{
  "arch": "convnext",
  "model": "image classifier",
  "dataset": "capsule endoscopy frames (Kvasir-Capsule)",
  "train_examples": 42238,
  "image_size": 64,
  "grayscale": true,
  "crop_scale_min": 0.5,
  "horizontal_flip": true,
  "color_jitter": 0.1,
  "targets": ["finding"],
  "num_classes": 11,
  "isotropic": false,
  "norm": "layernorm",
  "activation": "gelu",
  "mlp_ratio": 4,
  "inner_norm": false,
  "patch_size": [4, 4],
  "conv_stem": false,
  "depths": [2, 4, 2],
  "widths": [48, 96, 192],
  "kernel_size": 5,
  "loss": "cross_entropy",
  "init": "trunc_normal_002",
  "residual_init": "none",
  "optimizer": "ademamix",
  "lr": 0.00095,
  "beta1": 0.9,
  "beta2": 0.99,
  "eps": 1e-06,
  "beta3": 0.999,
  "alpha": 4,
  "steps": 35000,
  "batch_size": 128,
  "epochs": 106.1,
  "lr_schedule": "step",
  "warmup_steps": 1050,
  "weight_decay": 0.2
}
Rows from block 5, named by matrix and row number. Rows with one number belong to one neuron. Each number is 500 + 40 x the weight over its row's rms, rounded and kept within 0 to 999. All counts start at 0. Numbers have three digits each. After the name is the row's rms in percent of the matrix's.
# fc1: MLP up (model.blocks.5.mlp.fc1.weight, 384x96), inputs 0-95
# fc2: MLP down (model.blocks.5.mlp.fc2.weight, 96x384, transposed), outputs 0-95
fc1.45 097:475482505488477491570581496418469586513529471464507528567537532530569417513500510469458524561552551481573488508491480492543436433547590520501478519472528488463475449493483502472498529553546481473502469486489551459497537495461482512549449625474483482539560462465473533507486437497542490505
fc2.45 105:529461509539514558519485523485444546526477435525456518576477467526455506477496552446420534428551532484546535446453481493583525511519501452458467436550458501442444517498484491529505536508476494471495502445480550514480470591433611544447493522501536547545531523474502518475476455561564494516
fc1.46 097:511460527592475516506456491504475469546518488526525497474512523544477507514472535499491525465463526495562545381491495506478445496513530534541454553456513480550500614500460484455495484462476528454530512414573459475556539432469510499528475502559532404500494442550536535417465486518431524472
fc2.46 110:499497506515542483472557542485564560538512540526537424493564504434479585328543487576514538533467474516429520495489497518480557496533489497471514488500466496577552490516478491412501502439473572515483495484521517468546519460488478452522493564492486491454479524469485518498499492470484580462
fc1.47 090:523540486506570504508471538457508425482465465463460511458552597536503544560505500498537467469509558530526483453531480508497560500587503467490455443445527479486515499506505454554576484502549491527566421523544452495540456468492504499542507495446478407435452550569476554546495432479483454485
fc2.47 089:523447525535520471596477558504453444562495509559489542550456564452486450344481522483482511467501439508569558478489462519544512516543503491521504447439505475508412482499452472506493583565531453460514519543455535542481475533492544476532480487507543538477498470522508503539453492469500530472
fc1.48 091:526564534511494514472479525498509512443516466445440417439471464489584527501530573525468497516603507485546491541468506518488453502498579413446457468517531476484508483433549514537492521495460512554454436494510512552489428518487528543492528474508465515491495524522467569562481449455506386537
fc2.48 102:529565465498479548562562538444593553443557481534545493488532534440492503445500528531466522490483564505444460541503470521446462445586418475544521452512537480514530478519546549484494434493519510458505503564577502509566480476572419504489539491488560488528447518485494492457492512501441510463
fc1.49 105:520483484531524577497474423452531522501447486521427504527514465507504497436466519482478510536507521459536535530517462548501453471495469472496457548489556419503427530511535421463484521456608532586509488429430516561485469443523535575528497552461515481513523542507562590508505457526478528508
fc2.49 099:503553518489525488467564555517500477502472482525526568530504498504485541341487487505457484521475504495533459519552503475466451534519453427446521483501460533517508496467560514461545492521504670509488491564504475400508523466519518489496494502539527474502538545540525467499504484463511596484
fc1.50 088:536494515523467536480496503524441467511463508550449480474626521519517457507441520510486420556458588574531482406507475518485490477520531525520464519471534453575462588528497472457508497511476531503476525460529449461549512494507498481497488599526518526500464487555439413429509444520474525489
fc2.50 090:530484566523567459536531593523520464541489516537544417513475492442485486327472498529507475507482429479492510483467473520513535496476495505457559471441521501527430472488475465494494538553544528486500507479514500554543530489423509428493455476513545546438518519515515537467466534485459579504
fc1.51 100:470529468464509485449512536450474456464580544463460440512533537502485546607569525481587424542517523519442411502534515486466453445543515483503503552510507451541537559480478491481509510495499572509551578491496538417489518522440554537449458508524477471476539528524479450498524520437469518499
fc2.51 116:502513487493506461508474518526418498466515478406487474482442512535547470527461478464500508459523448473516468572516500432488485516437456551547528479455556519468482496536509546615451555600556484499493497429478450576471520502431478504516426473527525596519503479526520543503508535527443479527
fc1.52 092:505518464430505466492517525404564521454577533496482488440550481530490488499421584451537515488553487443490547478560552560500445545553496512448536512550483423468535488507490487532538480606518528499472518532493521499554537499517526554499451502494436497472479517561417522456452497503459492552
fc2.52 093:534526469553492508490508491491532507450483448497503505460504470498481467388508513489478499471534455426472427534424478444422510506451442593494505491511560506503452496503474526472442487548559427495491513495544459611569438558514462514504493496510521605508493518512521580483473497500464511551
fc1.53 090:474544471514559529463457488482536485501450532501440460481584519539440454525464462486515518521546540523517422444544434521454523457560507480500448564508503446418514565493526507558518536480543541542491456482523457556523448489498498552443481517519440416520537531541489501533560448471440444453
fc2.53 091:505406516471501500620489542483430475591508478511495515534447513497481454363502523504440491487535433456514541457479514454560481508506548495471502423498460501482469544527472483535511573565518502484520497486455504590502495558504567486529480506437514555464529531497506499551528458521521500519
fc1.54 086:518568474459533505511481479427511479436584528563488549517515581512492490468491551493511407501529494488496527528590515554473462472524471417503545541481532493557559509505516488531504473445534547521452462494515473428493521435464561518464496516482467422552433562494480521495591521442480513522
fc2.54 094:511516528474510516545434462497499465502559499497462523415451559491514431428472424532516454476513517517569439580579537498566496477494532495518578521527535476439491466510491490521571481518507525512489521469461475522460590498467556515562510482499479439524475482595453484483530560540523557454
fc1.55 091:495536551439537477502434504495557583529509490439475451454523528496435467496547519474528488532508553426576538471488497530516526508497555504490443489506622453443495469473467460571565516468586487510521445462515446562544477477520487489488533522560455510508447476484553504442486454495487472560
fc2.55 101:513492402531515499540526539450472567505485498492516472536560538460490438429522514501442434486492475452516554538497449511441485510511445492533487519494514535525444488508498554565425541601564532462513507516532500581593465463472491506472441485498548607484499499437512475506457476518480540525
fc1.56 102:532529536433462516535501521492483489459551546520494452470545440422472465529498509481441513600491529456475483512504577540464417495501515488428469557509502469476544451497506471517581540527506520514538521515500517493495565494476556535554452541452444540521504558618431463482472479528526525565
fc2.56 103:496551473467493487454581460524527538412516490465516510463544464517548491525505515472458541429510528463463442547527516512480433461473412520491524568441524532537454502484496492627502450547457497487463554549549461518551455493529462516488524494520562539570465525582516511531542459445490506493
fc1.57 094:492559521522565506472460531500537501451524499524495510404527461429446539494530551421540536565524560483548520448575495516493497540494506511391507490485435489413495507490509464456476477532471494550549505451476542528506469495509525536434475484518513442470578609497524527549450526488479480529
fc2.57 106:532527493482528477513492535502488471462485472450476554483477490519496562348520487510494484497544438450488475538546540448493512456449509509460539438453526527487565486511498437355454524463521462506511516532524457530498551552619523478552491481498543545533522529541481509494540500464477540498
fc1.58 101:530534580538510493563491509469500555486544501463466504475528498449515497501459508404560552470551560469551473509509431505494468500577529451514508579509553476508523482515466455551483576466509497541480448475482480522455558434446533502518413481506496526454499536495501522372515430464501452496
fc2.58 104:448544444457496526465565561524532558468555522556528514455572523533527569424546487503494500488471560482533431561550471516489535505508458476505455535560475517548473525452511562510517451486444517493495511593475493415504476442533478553495504506514588536535499524474524444517515515437535574488
fc1.59 096:501505431499491507548499481514533591473512502458543547490516455483537510548507545417525547491512494479448458488563536501452448461498531475504437498442552450505482515465480412515503511533504568500459574474575557517498427506421509550542511524525472473465553485558545502462458500407557442518
fc2.59 103:523573493500492493459511531496487563444371478462500513530503507539468499389519541559488507528487529461537441470487511498436443527426475533490577440488453529480526472503514497536490529540493619559497479487495497461527484456391515519484435522525492476496488516525483488567490439499501547523
fc1.60 122:531527570444484503528459493455414560459530537420476485502520490518466498502456542494526488501511541441488484466495512553503503526557596447463438531505563442467513483474483458537600523525516483527480463510527535543467458500536514576504517514552391498508441496579519517520478442467471482571
fc2.60 106:506483421507501507507517506444453581493523461456519458528534517464490425486533508542468389470512474489456510555511464456472472492497467499503555473527498521476465481591493536582447523575531450490528492488537493565586510439455505504487415491467520636502470505472481498481478508534475477535
fc1.61 099:522489485575518496534472518427532504498578557526512498478490583574537444577494538495486508504516526518594530464523489513459458475520624424482499498457569478551499483430496503486472520537442501486446476433521479450542461537446500543540452512537510478481472453524443539488477461460503498444
fc2.61 104:513477503513500484563559582485525543536516469580513441547500492434483445444537525549476531478515481466485539521473484521565501492564504499469526411562492483523463498517526469564497465519451490469513445466540463532501493517431557503496446512504585569515450602455479508424485505570497567503
fc1.63 100:550465537480554475524574453427471505464470447491492490529525504552457486552420483507495461592538513499564510478486535520448526527518565517386497529477547516486494400465498528479534490554494526534486449490478468515510467563507461564527511584515464428537480417531481487532459492472454473488
fc2.63 103:529460491483479498570444476479408504522504424475442508502438478540500407485458528460482479476552425487536531529511479402511418494457541506515490485555485506448500516528498530518511571560560506489545508524476534519469487552465526552506447446469509637508539496470509510510492502540493440543
fc1.64 119:559508542445516571462479466469471447460511435437499496483578503548517523556487515481522480534503524570473442502520463470417549497548503490450439471515549420545555520445490440455532501524555572567516478474561498473542453492486556537502467539514505453544464511561530468516540469469558474458
fc2.64 096:546533523494509506528480513482524474555506487524506405540464485467524392430427520511480489450524465455544528495465482515511460515467490547481534475511534538530467476511507481633511541557481510493494530529535468526490544498361509494494416463515555536453461495478516505492498489615476503535
fc1.65 086:509482479529516486574534533514464552461500517492496492488528455534484548614517483494473472528521527522479530501493507568497458531484515465377554525414524426480462439472446484494526497542492560502548542470560479422465413571433518567532505505492488485488527498557457456543477500530491444467
fc2.65 102:500546479443512463508488592498462579467447472459515453533528495536525469447505526515532510501494497470548490513494483501472449512391505531522548464557450575531486481516502534562498538548481524545528497452454517503480527437372539520535409468496523559488468512460519437551503481587507504534
fc1.66 087:500533471498551485476487499417457508525512525534479475559533590563501432565524519491522459485515550556524513409576502553510421434504589469461423479471527461494544449470474532460538502535499523504517457501527449501468475411518509505541539535509501496429458491571486464473465479533528541462
fc2.66 100:562459526528544528584521521466509482541518480535511492531496506400452460403513536533482498471527454490487567496459477522571524457536491514461554409519522483469453483492468453517446546507482436446541494452535518568532531530427593429534447482467538554462461507486479529468457514517503497482
fc1.67 096:524523565438565518495448524463487503455464452422457463515497503505475472562547541445480494527508517482502450496609485519546494460461511458498509493488543484460546526525436493522540554463496466543469516487445540459463529513572522507494497592546422492552421449482506567483523463489452527591
fc2.67 102:505482444482507586497534429480463543537505505544535474531519532459492415485547477521442471442507475571497510540557482521496384462487518472458521566545505512458445490576503469572478598549507513480536487587542467493502556489494563497512476479461479568433538493509486464467497497539460499504
fc1.68 099:495436502545474486441442536452492527511501497413448496528552496513505531492441454463581479533501495461525459506501500561485581533578547447510484444519493449502459504482475484514509521503548512495490519519476526485592542475493477524586486525548479520485484592573416511452451531538472568422
fc2.68 114:489521470529492457530513490504532530534538481499460482467495522482475515383501483473514564532522474420468479478472513436465503505573472491502449422479501470483539557477514458426490478504512379507469502543543503535520477512589410561474597545500522544548508499485516565468514524450505427494
fc1.69 097:496537486389453472499472523494496502437484533485493537576563546567438532527487506489495523527514484592504457453547524554431473403499476518455461491539555490552550428515535458511483538499499539463495484536541454497588519462531509543541490534423494426509488496531523510475566506543532462514
fc2.69 106:509466542532515480421470447537488504504407492485496498500462513489477508491484508486488459505503523538554517465507500559581504534459478471487581600407483473485437465480455464514557511510520609509481534556476519504542451513450549454508509534508413440462497424571512480512486468461570533483
fc1.70 106:513457572508494555501429502504566511467519460444448512495581560414470453550532485432481490482485576524535542446532502500518514482555541417484515498479557451536496509384449448523484543532463506555453517493509450501514542447500509573567505531541503502550478565459504482472475518506475504502
fc2.70 098:512488513518516530556525477492550518530548520574540400547528472476515415453512504517490451513463515483524494521512441578503521495499476459503471504545533517533407455494473510592495462575491498500517530473507516547477530453383511508474464437513553508483508471433482467441462526604455499549
fc1.71 099:494526579424481473561524529425495519456492548511469505521541501398487453542459511408497499559524511462503518497482527572488525482552537476461486567516548460423543416502459474551546533533498498535561439511501456534476528496508471547565476499517439528536478549537510504455510434552472450516
fc2.71 094:471502440467531538517581505484455509447482495543552442506488503500518497454502515469441467468468546471506445529546444557493551461473448495519476531468518477512414496500439547568472475610557503503530565502515518588585445455488494544470503459457602535567532468523507486517483478507474514502
fc1.72 104:494585497437516504537552507489501525422561527480516435489538492489430543494507574469572539494545547481524553455575456541510468495508498472461496464518575499474576461436540479489464555464480558514455483479568444463547466425526565522520497463507438500479518543503506484470560452463494458468
fc2.72 091:483465550436517487529466466521427488476498426481433539444453545516482473436461472479478497473529500431533458477523552438565465502497514521475503392444465509442537580487484423554508529497479506479486525545454542464516494570494552531486497507467545527558488508584516551489568488482562484458
fc1.73 099:498496585505508554545452538483488615468487483491450472489504557480489504519580473413556540451511587490537479466525451516523545486570510425493518506517500453527508523543466456533491589474524462542476454474452475543535515409447471483533411524503491490500445488466544542472490475507485463507
fc2.73 105:472533449504457507464567464521522541473513540528551483542599514525501538481549529519506453494465561531562450514541460559497494524516496442513470593524444544543424473482494583520535457516455567506485517549438499448480468373497475552489508522543500516500506498465500417533480476484554515505
fc1.74 093:499513474462544491458529487425514534472523519484519517511503625566497468566549542455503475506514534547526518461590498515496441459615520416477484506481537494488573459489506513462574529508482506479452433563563439471510467486526527535536513505460453460506464551521458447495482512482497472431
fc2.74 103:524471531525530511571462479490496483554526468521513527489485541425454431446524495564516539468506499477509567470467521522607512473560522520475530403553522470449495511485485441576478539491466413457498486441513538516504501531388578436499457515480507567453450494476498535479488513513511475457
fc1.75 095:503471575449518509516484503448443508484489536489461508571499512489451496559543480433429505529470470505486491534608494520527489415519562478518486535451531455481538535507414480537591535512492501530487515527444539485525556432465528506457532593543451508477496476501498590439519500457435484518
fc2.75 106:468536421519532621460570415460511514532451496503513459538501523443501494442510456521423535414472514592449493559532472530490457497517506476481530532589531505489467500540516500462493558552491521488523498498581436469558535480533577520515489497491409503454498475495519494473480513509473517506
fc1.76 093:526527556518478449540592565512487533502519563493518523510557495566534517486470501437538501476523520469522410515516456519526425510532511473534507482484520477487503534518534492570436548497416528474483427506524466459554529483437470474554480461486430534421560474458496512437521423426497441495
fc2.76 094:459544491457483561456502542505532523509498504515460521485514525545495522442492473490452566447477565463520503522515487503574506502545470455477427472582451550526481574456511497547517527476371524460502536558520558409465469535489555532490524511498561415545480529484548494526528496467563530452