Rows from block 3 of a small image classifier, named by matrix and row number. Rows with one number belong to one neuron. Each number is 128 + 32 x the weight over its row's rms, rounded and kept within 0 to 255. All counts start at 0. Numbers have three digits each.
After each neuron's rows are labels from the 100 images, of 14976, where the neuron reaches its highest value: "strongest on" is what is common among them. Only what is clearly more common there than usual is listed. The data: capsule endoscopy frames (Kvasir-Capsule).
# fc1: MLP up (model.blocks.3.mlp.fc1.weight, 384x96), inputs 0-95
# fc2: MLP down (model.blocks.3.mlp.fc2.weight, 96x384, transposed), outputs 0-95

fc1.322:118081136124128148138149175201148050103135141152150125095119097129149167162193118118140152101086126119173114137083095126085176165111137118086109070138170143132146148123205139145101117169153140150129096079106106108107203156100151138070124099098178100149088074087137132117117099146124152205
fc2.322:129151106118137127153143173093175154092102070194142141084136192119080110193136112157096140134142167055161044166165158113083182134121091151130108136113128122091145146067162116131115111068172138159092097169157136123170088114124085116110194178119141106101110122098146087150143129144124154125
strongest on: finding: ileocecal valve

fc1.367:204136112137130112152169113118134153078155127152099122060144163142121109096166052114140080154132107125153116123079129106131122109147083144000205148105163144133092134131140166099132178139141111144092139135160133120122147155115176121143111203126148144158115077168116095115059107134094138144
fc2.367:143137185156129106114123171176123159160119141121162123096092134093120099101095059163135097093142172120139109101146219161169092148144150111071160111178163127070157125136165109143184143133164157109069116109135102125106125165136174075132102123163123067092170154181151129104200162112101153109
strongest on: finding: reduced mucosal view

fc1.24:130107149149169151162157128127140106112096102144115147092063150198041132092104111149106103170108076120119109101102124200128098128109104110096129165172106157152144132120118157139136144152114120177185170143122081174111198136134062122165146107100154154129059157145139136097132039180113106136
fc2.24:140138094119166180166153135085137111152142064074175109190125184078069086117099125126078099091089149096124151159141099152071097128141075130138123124164125166120068118098130133154080160191162139090163143118177143149135116128156111114143089103088120146091127171067167099115081127180104149132
strongest on: finding: ileocecal valve

fc1.138:173120142189155086177100101132147089080100177143057111130103074138133147136123145110054099148123139112171106094149113173101082129064177087079178112101165056132160137135155089134128080114160198111172096105158182127104112143113118133124090160136171102146133118113162131155136136165129096107
fc2.138:158114179110167121121128135173079065151102071109202153196099120140098123143063159129162180130124131142081155119125102161143189147118112123110151121114086159167114109130107162172093144155178139082130128134115162091128106087074133030152112109126196136101129151151157089103119113083155113126
strongest on: finding: reduced mucosal view

fc1.282:189116091145114115168171155107137129118124144144151135085102110138092129126133139128079076105117154126168028144067117143139069140105197099094137149146168160094151145161148096158113080092132168117126085148136122152093124142096097130148146099108162132133110095155238144174063119178092122115
fc2.282:143118167068065097137179117132131073123154192175114154148108094152139105179131125191115134178123136124115151090122174152117123054150123103129168158095075081146119123166122101160148069086117108177127129114129125147095135127140135092104150103065151148166124203196084162093162114118123083132
strongest on: finding: reduced mucosal view

fc1.225:142118149103086143133164153177127127128103097193135106112140144177150107140146122089168098184105119118159119095129087092106160135105059117132178083101115087161057115131141119123115096165129132167168108117127164107109127172113169183054115141171218154148109129177155100096085080104158150179
fc2.225:175126159101123121167068121132125157121157106138099104061088177160106118162120102145180143165178145103182102145185165131093191138087103157131152145163115111071150101120131168114144178054149160174164139170106137117112120078077118133160125151098140122095123066148065142163145151128139189131
strongest on: finding: pylorus

fc1.204:149129145098072100114083128157132136181112111133125188127144137170148137128128098018124169094162149107163130134146132102091146141097109158048136115118135061085119139113125136100074106097141106118072140129143125133144157152202123135146186124151118140170112119151171088192121099093087169201
fc2.204:145118122136162115153151137149104192131079104127120167130116078192128174135117147074114149126169138137070123140132100132129177180055115146108101038132116149176112104096098151117170099173132183105111150053104172183141115180129101125089134095145091161135138136152124118160091114188187121123
strongest on: finding: reduced mucosal view

fc1.281:157141146178133142145138159160136071099130146194071122070131126171116152131159098053132110156103109128186145096084127124138142129090130039056158117124122121130145110068114130139168135087110151141148137121147091120141191179119133160121113168121117121152052137088171118102109064161162179149
fc2.281:128155131162116184139097138111119133145122082114076081157099133118096076156126129142073146152106091130190096182132100140155084130148099065118133100117107098081082111154174166189191095197080141156146107143188136142114139139109146201105130101138147118184161131143100117085092167170159158144
strongest on: finding: ileocecal valve

fc1.370:076146172185119155138155129140154135113102133150122049087107135145123178159215133147131111174084109034136030088105124115076172118140121136130141154112121127158120097121140158121159140153149104102174133130176113138173176147093158147116121108141144108172148116102077120139167112203107151140
fc2.370:137107186132159096112151123177195110210126151148178147154153102116133152074131144130137148194121127174063158050104134125091189144125161107098102152146097109185124142120102102126148107097124080147099105139104139102087149128064140064167101123114118103082153131084141143082145111123124093190
strongest on: finding: angiectasia

fc1.183:155158208121113114124130096167158116143117144176063079099081084168119143113130066099148148156158226110217112111136154167086089165114175106145171153157107112133157134090136069142156103096135136086095097139159190099119120148107105147089100133136160136162116153138105120166100124093141126127
fc2.183:199113154124135073130122111177115088067118057122119129118115096139143087080117119117152148111120136151084170130130154108159137123108121166122172131080199153089165118118123160152027151167133174114148155150174114113129173132113133067134120093162127148157093159126129185059125172118065142108
strongest on: finding: ulcer

fc1.315:132157179141152119154176147102116142116098068125088113140105175125133112101182130090095104203129097118104129064143147167113119034130130109117169122147128128116147169122174140147131197137135131132126132152213064149199097108164128161104109170116127152129070146121138110107093084170072100125
fc2.315:118109096159095176144123189064080133117147153125105120208149169162088205162151133105079124131097115108130187107145127116123177132158167094139078083154112110093145138199126127126157181133155104111163112069149167147128114160112149135065124158105176163114170130104125118113102084193118158124
strongest on: finding: blood fresh; finding: ileocecal valve

fc1.89:140088177111101117202206127135133102121084138129081106145075091163077182145144181105130113113100168081135098138147084106104121121117154110130112107201185166184109146114148103151108084125120170108145145174124189093108089136085095132102086145090142115130117104128146101166131148143201080106
fc2.89:149180140126118188088149127134121100081100099062172111181103186089107118125096147155093118073094105067107121170117143107140118102153061128111173080086146138110153100160194139117097143124158100044128104134170129113094146107127129080152173124144149188120107175164146135108123105133084094083
strongest on: finding: reduced mucosal view

fc1.81:129078124104161139131146071137101151107144092112117143124140140108157112108110172132106076165171098145129150116148137093175182142113111146122066100117105151148132094097133167156080085125097121034197161073110143151126141110090096172112088110184110185090148133068167139101101093186113131193
fc2.81:154087130115096144131086118110154170128076103175114110115149115118073157127113116140138091143142166144144103118136127120166157106116143135121122123119119145078181129108109116000143149002119156136155167134131179080139178142182146139137159137096111071088135095115110133101124121096155160082
strongest on: finding: ileocecal valve

fc1.5:157082118141117091164163114185146112130089079148095110065149121170095167124148123104174101121097169060167151092074092077164117173116176133104172098130165133121140159100106149153057121164109153125136099154143139097086151151117191154124126138108161143161098079081160144179105132146189087146
fc2.5:109192147113106137072160115167134138115161150097155151117084126137136104175107100150155130097095111104107076163157137137162091040175117119115127039070159112110114153126161123171130088138117051083121123097144128091092150137159158096168176108137157157159175176176160136127151171118108088094
strongest on: finding: reduced mucosal view

fc1.133:138093141155133102213167109130142065134117149160057095125133151201124153101118135103149098174126090122140129098108137157113181107108114149058143134159148120131091123147169166121160109077075141150159162143146127137118141150071099155072106116160163166166108102071149139131094045188166113127
fc2.133:140115153129093177174142118116120126132174137088090122159120082183117085132107146086059139114156114123142191115098155082099074162162130132129072126107121134144123171165169126136154155186124133095124125156180108149083160141164139138090145122100118134179162220110166138061157128178109130205
strongest on: finding: foreign body

fc1.298:130139104115122203097155100137165085106121090137088131149133198157045120104138132124116112135108158165129119080111159086073159117088118074097129194121117131109166134106107142114117124125095125142069157155114096146172158128127102212134113180136120203138115109176142052083154102082157128127
fc2.298:157141145131208138119122153104141120133095102097113123134135122090134128041124096139121145115170059142111157140140154077106086121102063171099145079122141179151115132127138104052119209091143052110118129201191103121141096111166098120190131121134171154092097161141154137134133152113114147157
strongest on: finding: reduced mucosal view

fc1.294:218109131191127090126129103142196133106113132133126157125139095053197137196099090125152174108097137090159161130128140083182127141113161162136136131110128134149073166099110119109094067159128129154130089098165088139161136139125095123164146095063134089125105093103184152112078139133068152114
fc2.294:135138083121101129108177122091203168120134140150109121107200116126119118153193137200108139172120122121106105137137166119078099079111121129121180140124083137170157087141119125152151060079109178199104112172170092124173135097116113175099124156107163125147081191144066133135131069113143137154
strongest on: finding: foreign body

fc1.3:168147185119068163127139121160153130158095127141083062066129123102116129166193091102127137119102210137190095109088162135100100110096155142134114110086102147146132143085134130164143111171177176097076090146168109089138157141156121100089155164104161095183105089126176102101099157170093145132
fc2.3:146152144164112077133119108158179105097084144194114088071101118129162116101126071149139130085111178130116107153103149149104118147103130187140171167140226145122105071145144122113094128146099161148107153098135111106122156103130119111055176162171066083104075119130102191146115143110060133135
strongest on: finding: ulcer

fc1.47:096151087131071208142088111156117127136133125147068140113120141096160108121119117135121129152136131144136103151086134126108156081104122184144165130065176090140135103130056116072165158139123160115164113178131205072144134210111171172065140139129138152127099113088131076114072139143174115161
fc2.47:141111141132100218129076137065093094133132113093063125119113166174121159100114104092113159112122083129150121193166131155099182110099128147138138177137121112090088140157092154141143208160126084127204138112117145151096159106097175164145137113104064118072155084171100153147087123148147139109
strongest on: finding: foreign body

fc1.150:166132132123153140109176175122183106061138115130105137089072183157130091078152098125122125129150115104125091093086106119102137097086149101073126173129171136093179098121114153105113120167064088111096147140140088180154183117093156177141159140118138142121099096163168049135148079120123134208
fc2.150:174139159123170119125103114130151082119143098079137163121116152083119045048072126140119151118146112125120104131103113110074129088112088178148171107113195149139093088117117149148081135168160130119129160149186115122147163094102099101172184060125171186131066150158121123100110133144059115119
strongest on: finding: reduced mucosal view

fc1.267:176165162144140080115121135125126102140082198139116101122125087128141175164154130110124097150114144122145150109165147194133102135100154110137139088090063050120128112132099094162158068034131153099175120125140166113103089171168129165088075124158167117158141130113137204209117122129132119111
fc2.267:157075159122125086131120133192107086143105075158175156175091163116142101139079134099141176123139107148146120139154098152090179144090108190132171146096133150180086089130108098170042176163202086103109117178123114145119142072167108092178153133153160141121091134170133122119141143106100107107
strongest on: finding: reduced mucosal view

fc1.29:134123145100155166096135095153121129104117084155092142130163087087147141154122086124142112114167159128130138105082134068185170117103088125069101132150110120220109088092151188162169078131142135114095147102142130111080192134105098164098108118137114118119176119094201137103119061134127112215
fc2.29:168108146141117128207170141126154129156115104118159087135152102103094193096169167143108098117157140119125136094134141145109194098100119111107131152189125156123147098096080105083152111010092175127097151156087172160181158150118109144182126154096113149091075125079120091122143111120167151162
strongest on: finding: pylorus; finding: ileocecal valve

fc1.253:141115143117071137127105162208155109128089124152109161115112130106152131183101150072144094173126111134143160095107082071169150147113071117154116089117162108134046132130118119132118131120098095125173181143142189098117135171091105201072157145109171148125116146161150069079080103119169131181
fc2.253:176119140143119160141077128100098164146122139169121109070112167133117125110129089153171107105169117132164163132147136130150144117115113140121167140134166117047146085145123128098131246109129097145191162059179109121117153127148172166123162113124064090113150102137044156136114191100112169121
strongest on: finding: pylorus

fc1.68:146133114112120144123096109158129109133126045137147146104123137175110108146088084112171166184157129115104150127108186072151172109137108195161132101150143135120035132133124112128187102070091112139217126089148159117114117155171102200157131139121130136167132091106123128096067071112179134118
fc2.68:152140114141166119171122128108070123148126118148106107087096168173103148133142099095130166126188124149157092126217171108171118103078129113078104128154152132045130119104165083154141190123140173137138124125154089157139139181168173203098136150149106121149212107129093106117152137068142161112
strongest on: finding: pylorus

fc1.357:138119133173108139143149135210161043129066129190092117081151133113139133171161110076133112171082137102170132099090141100139134123073133059089148165127119095129117122097123129142165107152102176088122131174136151096132143204134133143114116179106163140175108087069166090138095115160115108174
fc2.357:149172159114145097127132118138141139134173176109074099096117148084123104125124104127153074151144126138195080142149137131129106163118110118120135088169151195116080154127159152182154106111119149170110098104075118169138110115051105192118051132114097204132123136099135132166127139208168058122
strongest on: finding: pylorus

fc1.218:130169138121066162112134112149135127121138092146138157078144104169166161105096081094136129103168145122099115152115130065090181135097081095087136160066128100204077141112099157122167127037145090078143145152108176092127135160158136124114158089117141128108152146099208137102148091121102173180
fc2.218:165074124139123146148099115096108118166172079157097130166159123136101188054133189081082115121170111107127167130082115129118162151089135131114075126117110156134083107100045145051139157086155128132106160101059186119123081156135136134152120138108128135102154160132118122144113094201179172124
strongest on: finding: reduced mucosal view

fc1.31:130100123139104135136099148156134132114091166186148142037155131150171155159125078096173079192139124137133130087081122114119129143098069104112176099073135133159071110148130139108168099095093090126176084108139176119138145183093166166100149131117169135140124112108145116082130047124192129182
fc2.31:175141153118150151115093187133138148145164155156102068077123185093090099150104064159170096129146087083180125129187172077114119111136097123078130125173143133080133124118191128138160205083123132139138087090137117098076153099085126105128129126152102137086146075144090135172121182136118095099
strongest on: finding: pylorus

fc1.106:117182113104040182105110110171139113141142105147125139066140115178137152110128072081194140105160136094107133140098106066089190156087086094083121143077129110186112132109113156109135135090134073094159128168103173123127163158151182124106161079136155109116150133099197147121156121129109146168
fc2.106:164083110124110171141146116089112136178152070162113114208131134159091177052123212088090129097162129113098172103091135101148166145123129104092077103127088155122111125114057131100112160113146145120120167107067180111118091164116128132109124149101174164112140167082136128108118099195172115107
strongest on: finding: reduced mucosal view

fc1.206:126066104073139112156089103175164101156120157165132144090166109131170154124100119075155143153135133120158114113079135109139119134116101137125155090116163151109101109108135098129120037188142133133150094141134150120158169233119167119117137123118160167158113101055137137113071070142201111192
fc2.206:186147117120155098152174167136121123138105098123104126109086145173067142191151157138142155160168146098149120141230171107109143054087113119115110113111078114062195118090151094168071137062106077177142110140143175135132143117119144159120151149121168105159142132110062127124117132118162122108
strongest on: finding: pylorus

fc1.199:155109116072172114255129120135139104149120157162118126120104170202092105136136126129122123179152070140132143100131142148132116113144102084134169128130107119116077128154132076136105147115124154157098114172146138080184111129141128140137081202095181177183050111082117116132097074119127138151
fc2.199:171106101169093094131060140120120084083093113071089149190152110168074115118165185104094126118153160095096186081100154096121093147063127134104125107123126174089148139146128133103117148183157078110120140087152136159138110168117136143092151141138083189164114188094128177109115062153144126150
strongest on: finding: angiectasia

fc1.118:169123190146102120118115105114186128085108155168068096085098139143113115122160097145126157129179186094247096154101181162089137122070167133097157152147134079094153127120085114147149082092101111144093149125147151112113156145100146107136135170133162123158103074123142121168092144086069100131
fc2.118:182157123134143137178113149125136160087125117144133103076109144134168131083090131112171101042156136081146117162123127148127138088071140205140182112133202140139155058130116113158073206165140110120126197137153124166146167107186132148132120087156169150144093094121097150127129162151088118146
strongest on: finding: ulcer

fc1.348:195160150105119158116145151115173133149115131159100091126153137108110172107163051149114129173127231132154107132122161137132053050074152166111112124109120129109159129120127104100147132091141115113116155120139177118085131139153114138102125163151149087178089074104211144103056106095123156150
fc2.348:172199123150159152133142108110143194135096062160108138091126151089117130079095106159115137069137148132132063158128097121098118116065103179121179155148189126105135064133139109157068179151161130148130165144170124133169158091141129148082122108147131121133121133157078177133071145153063177148
strongest on: finding: ulcer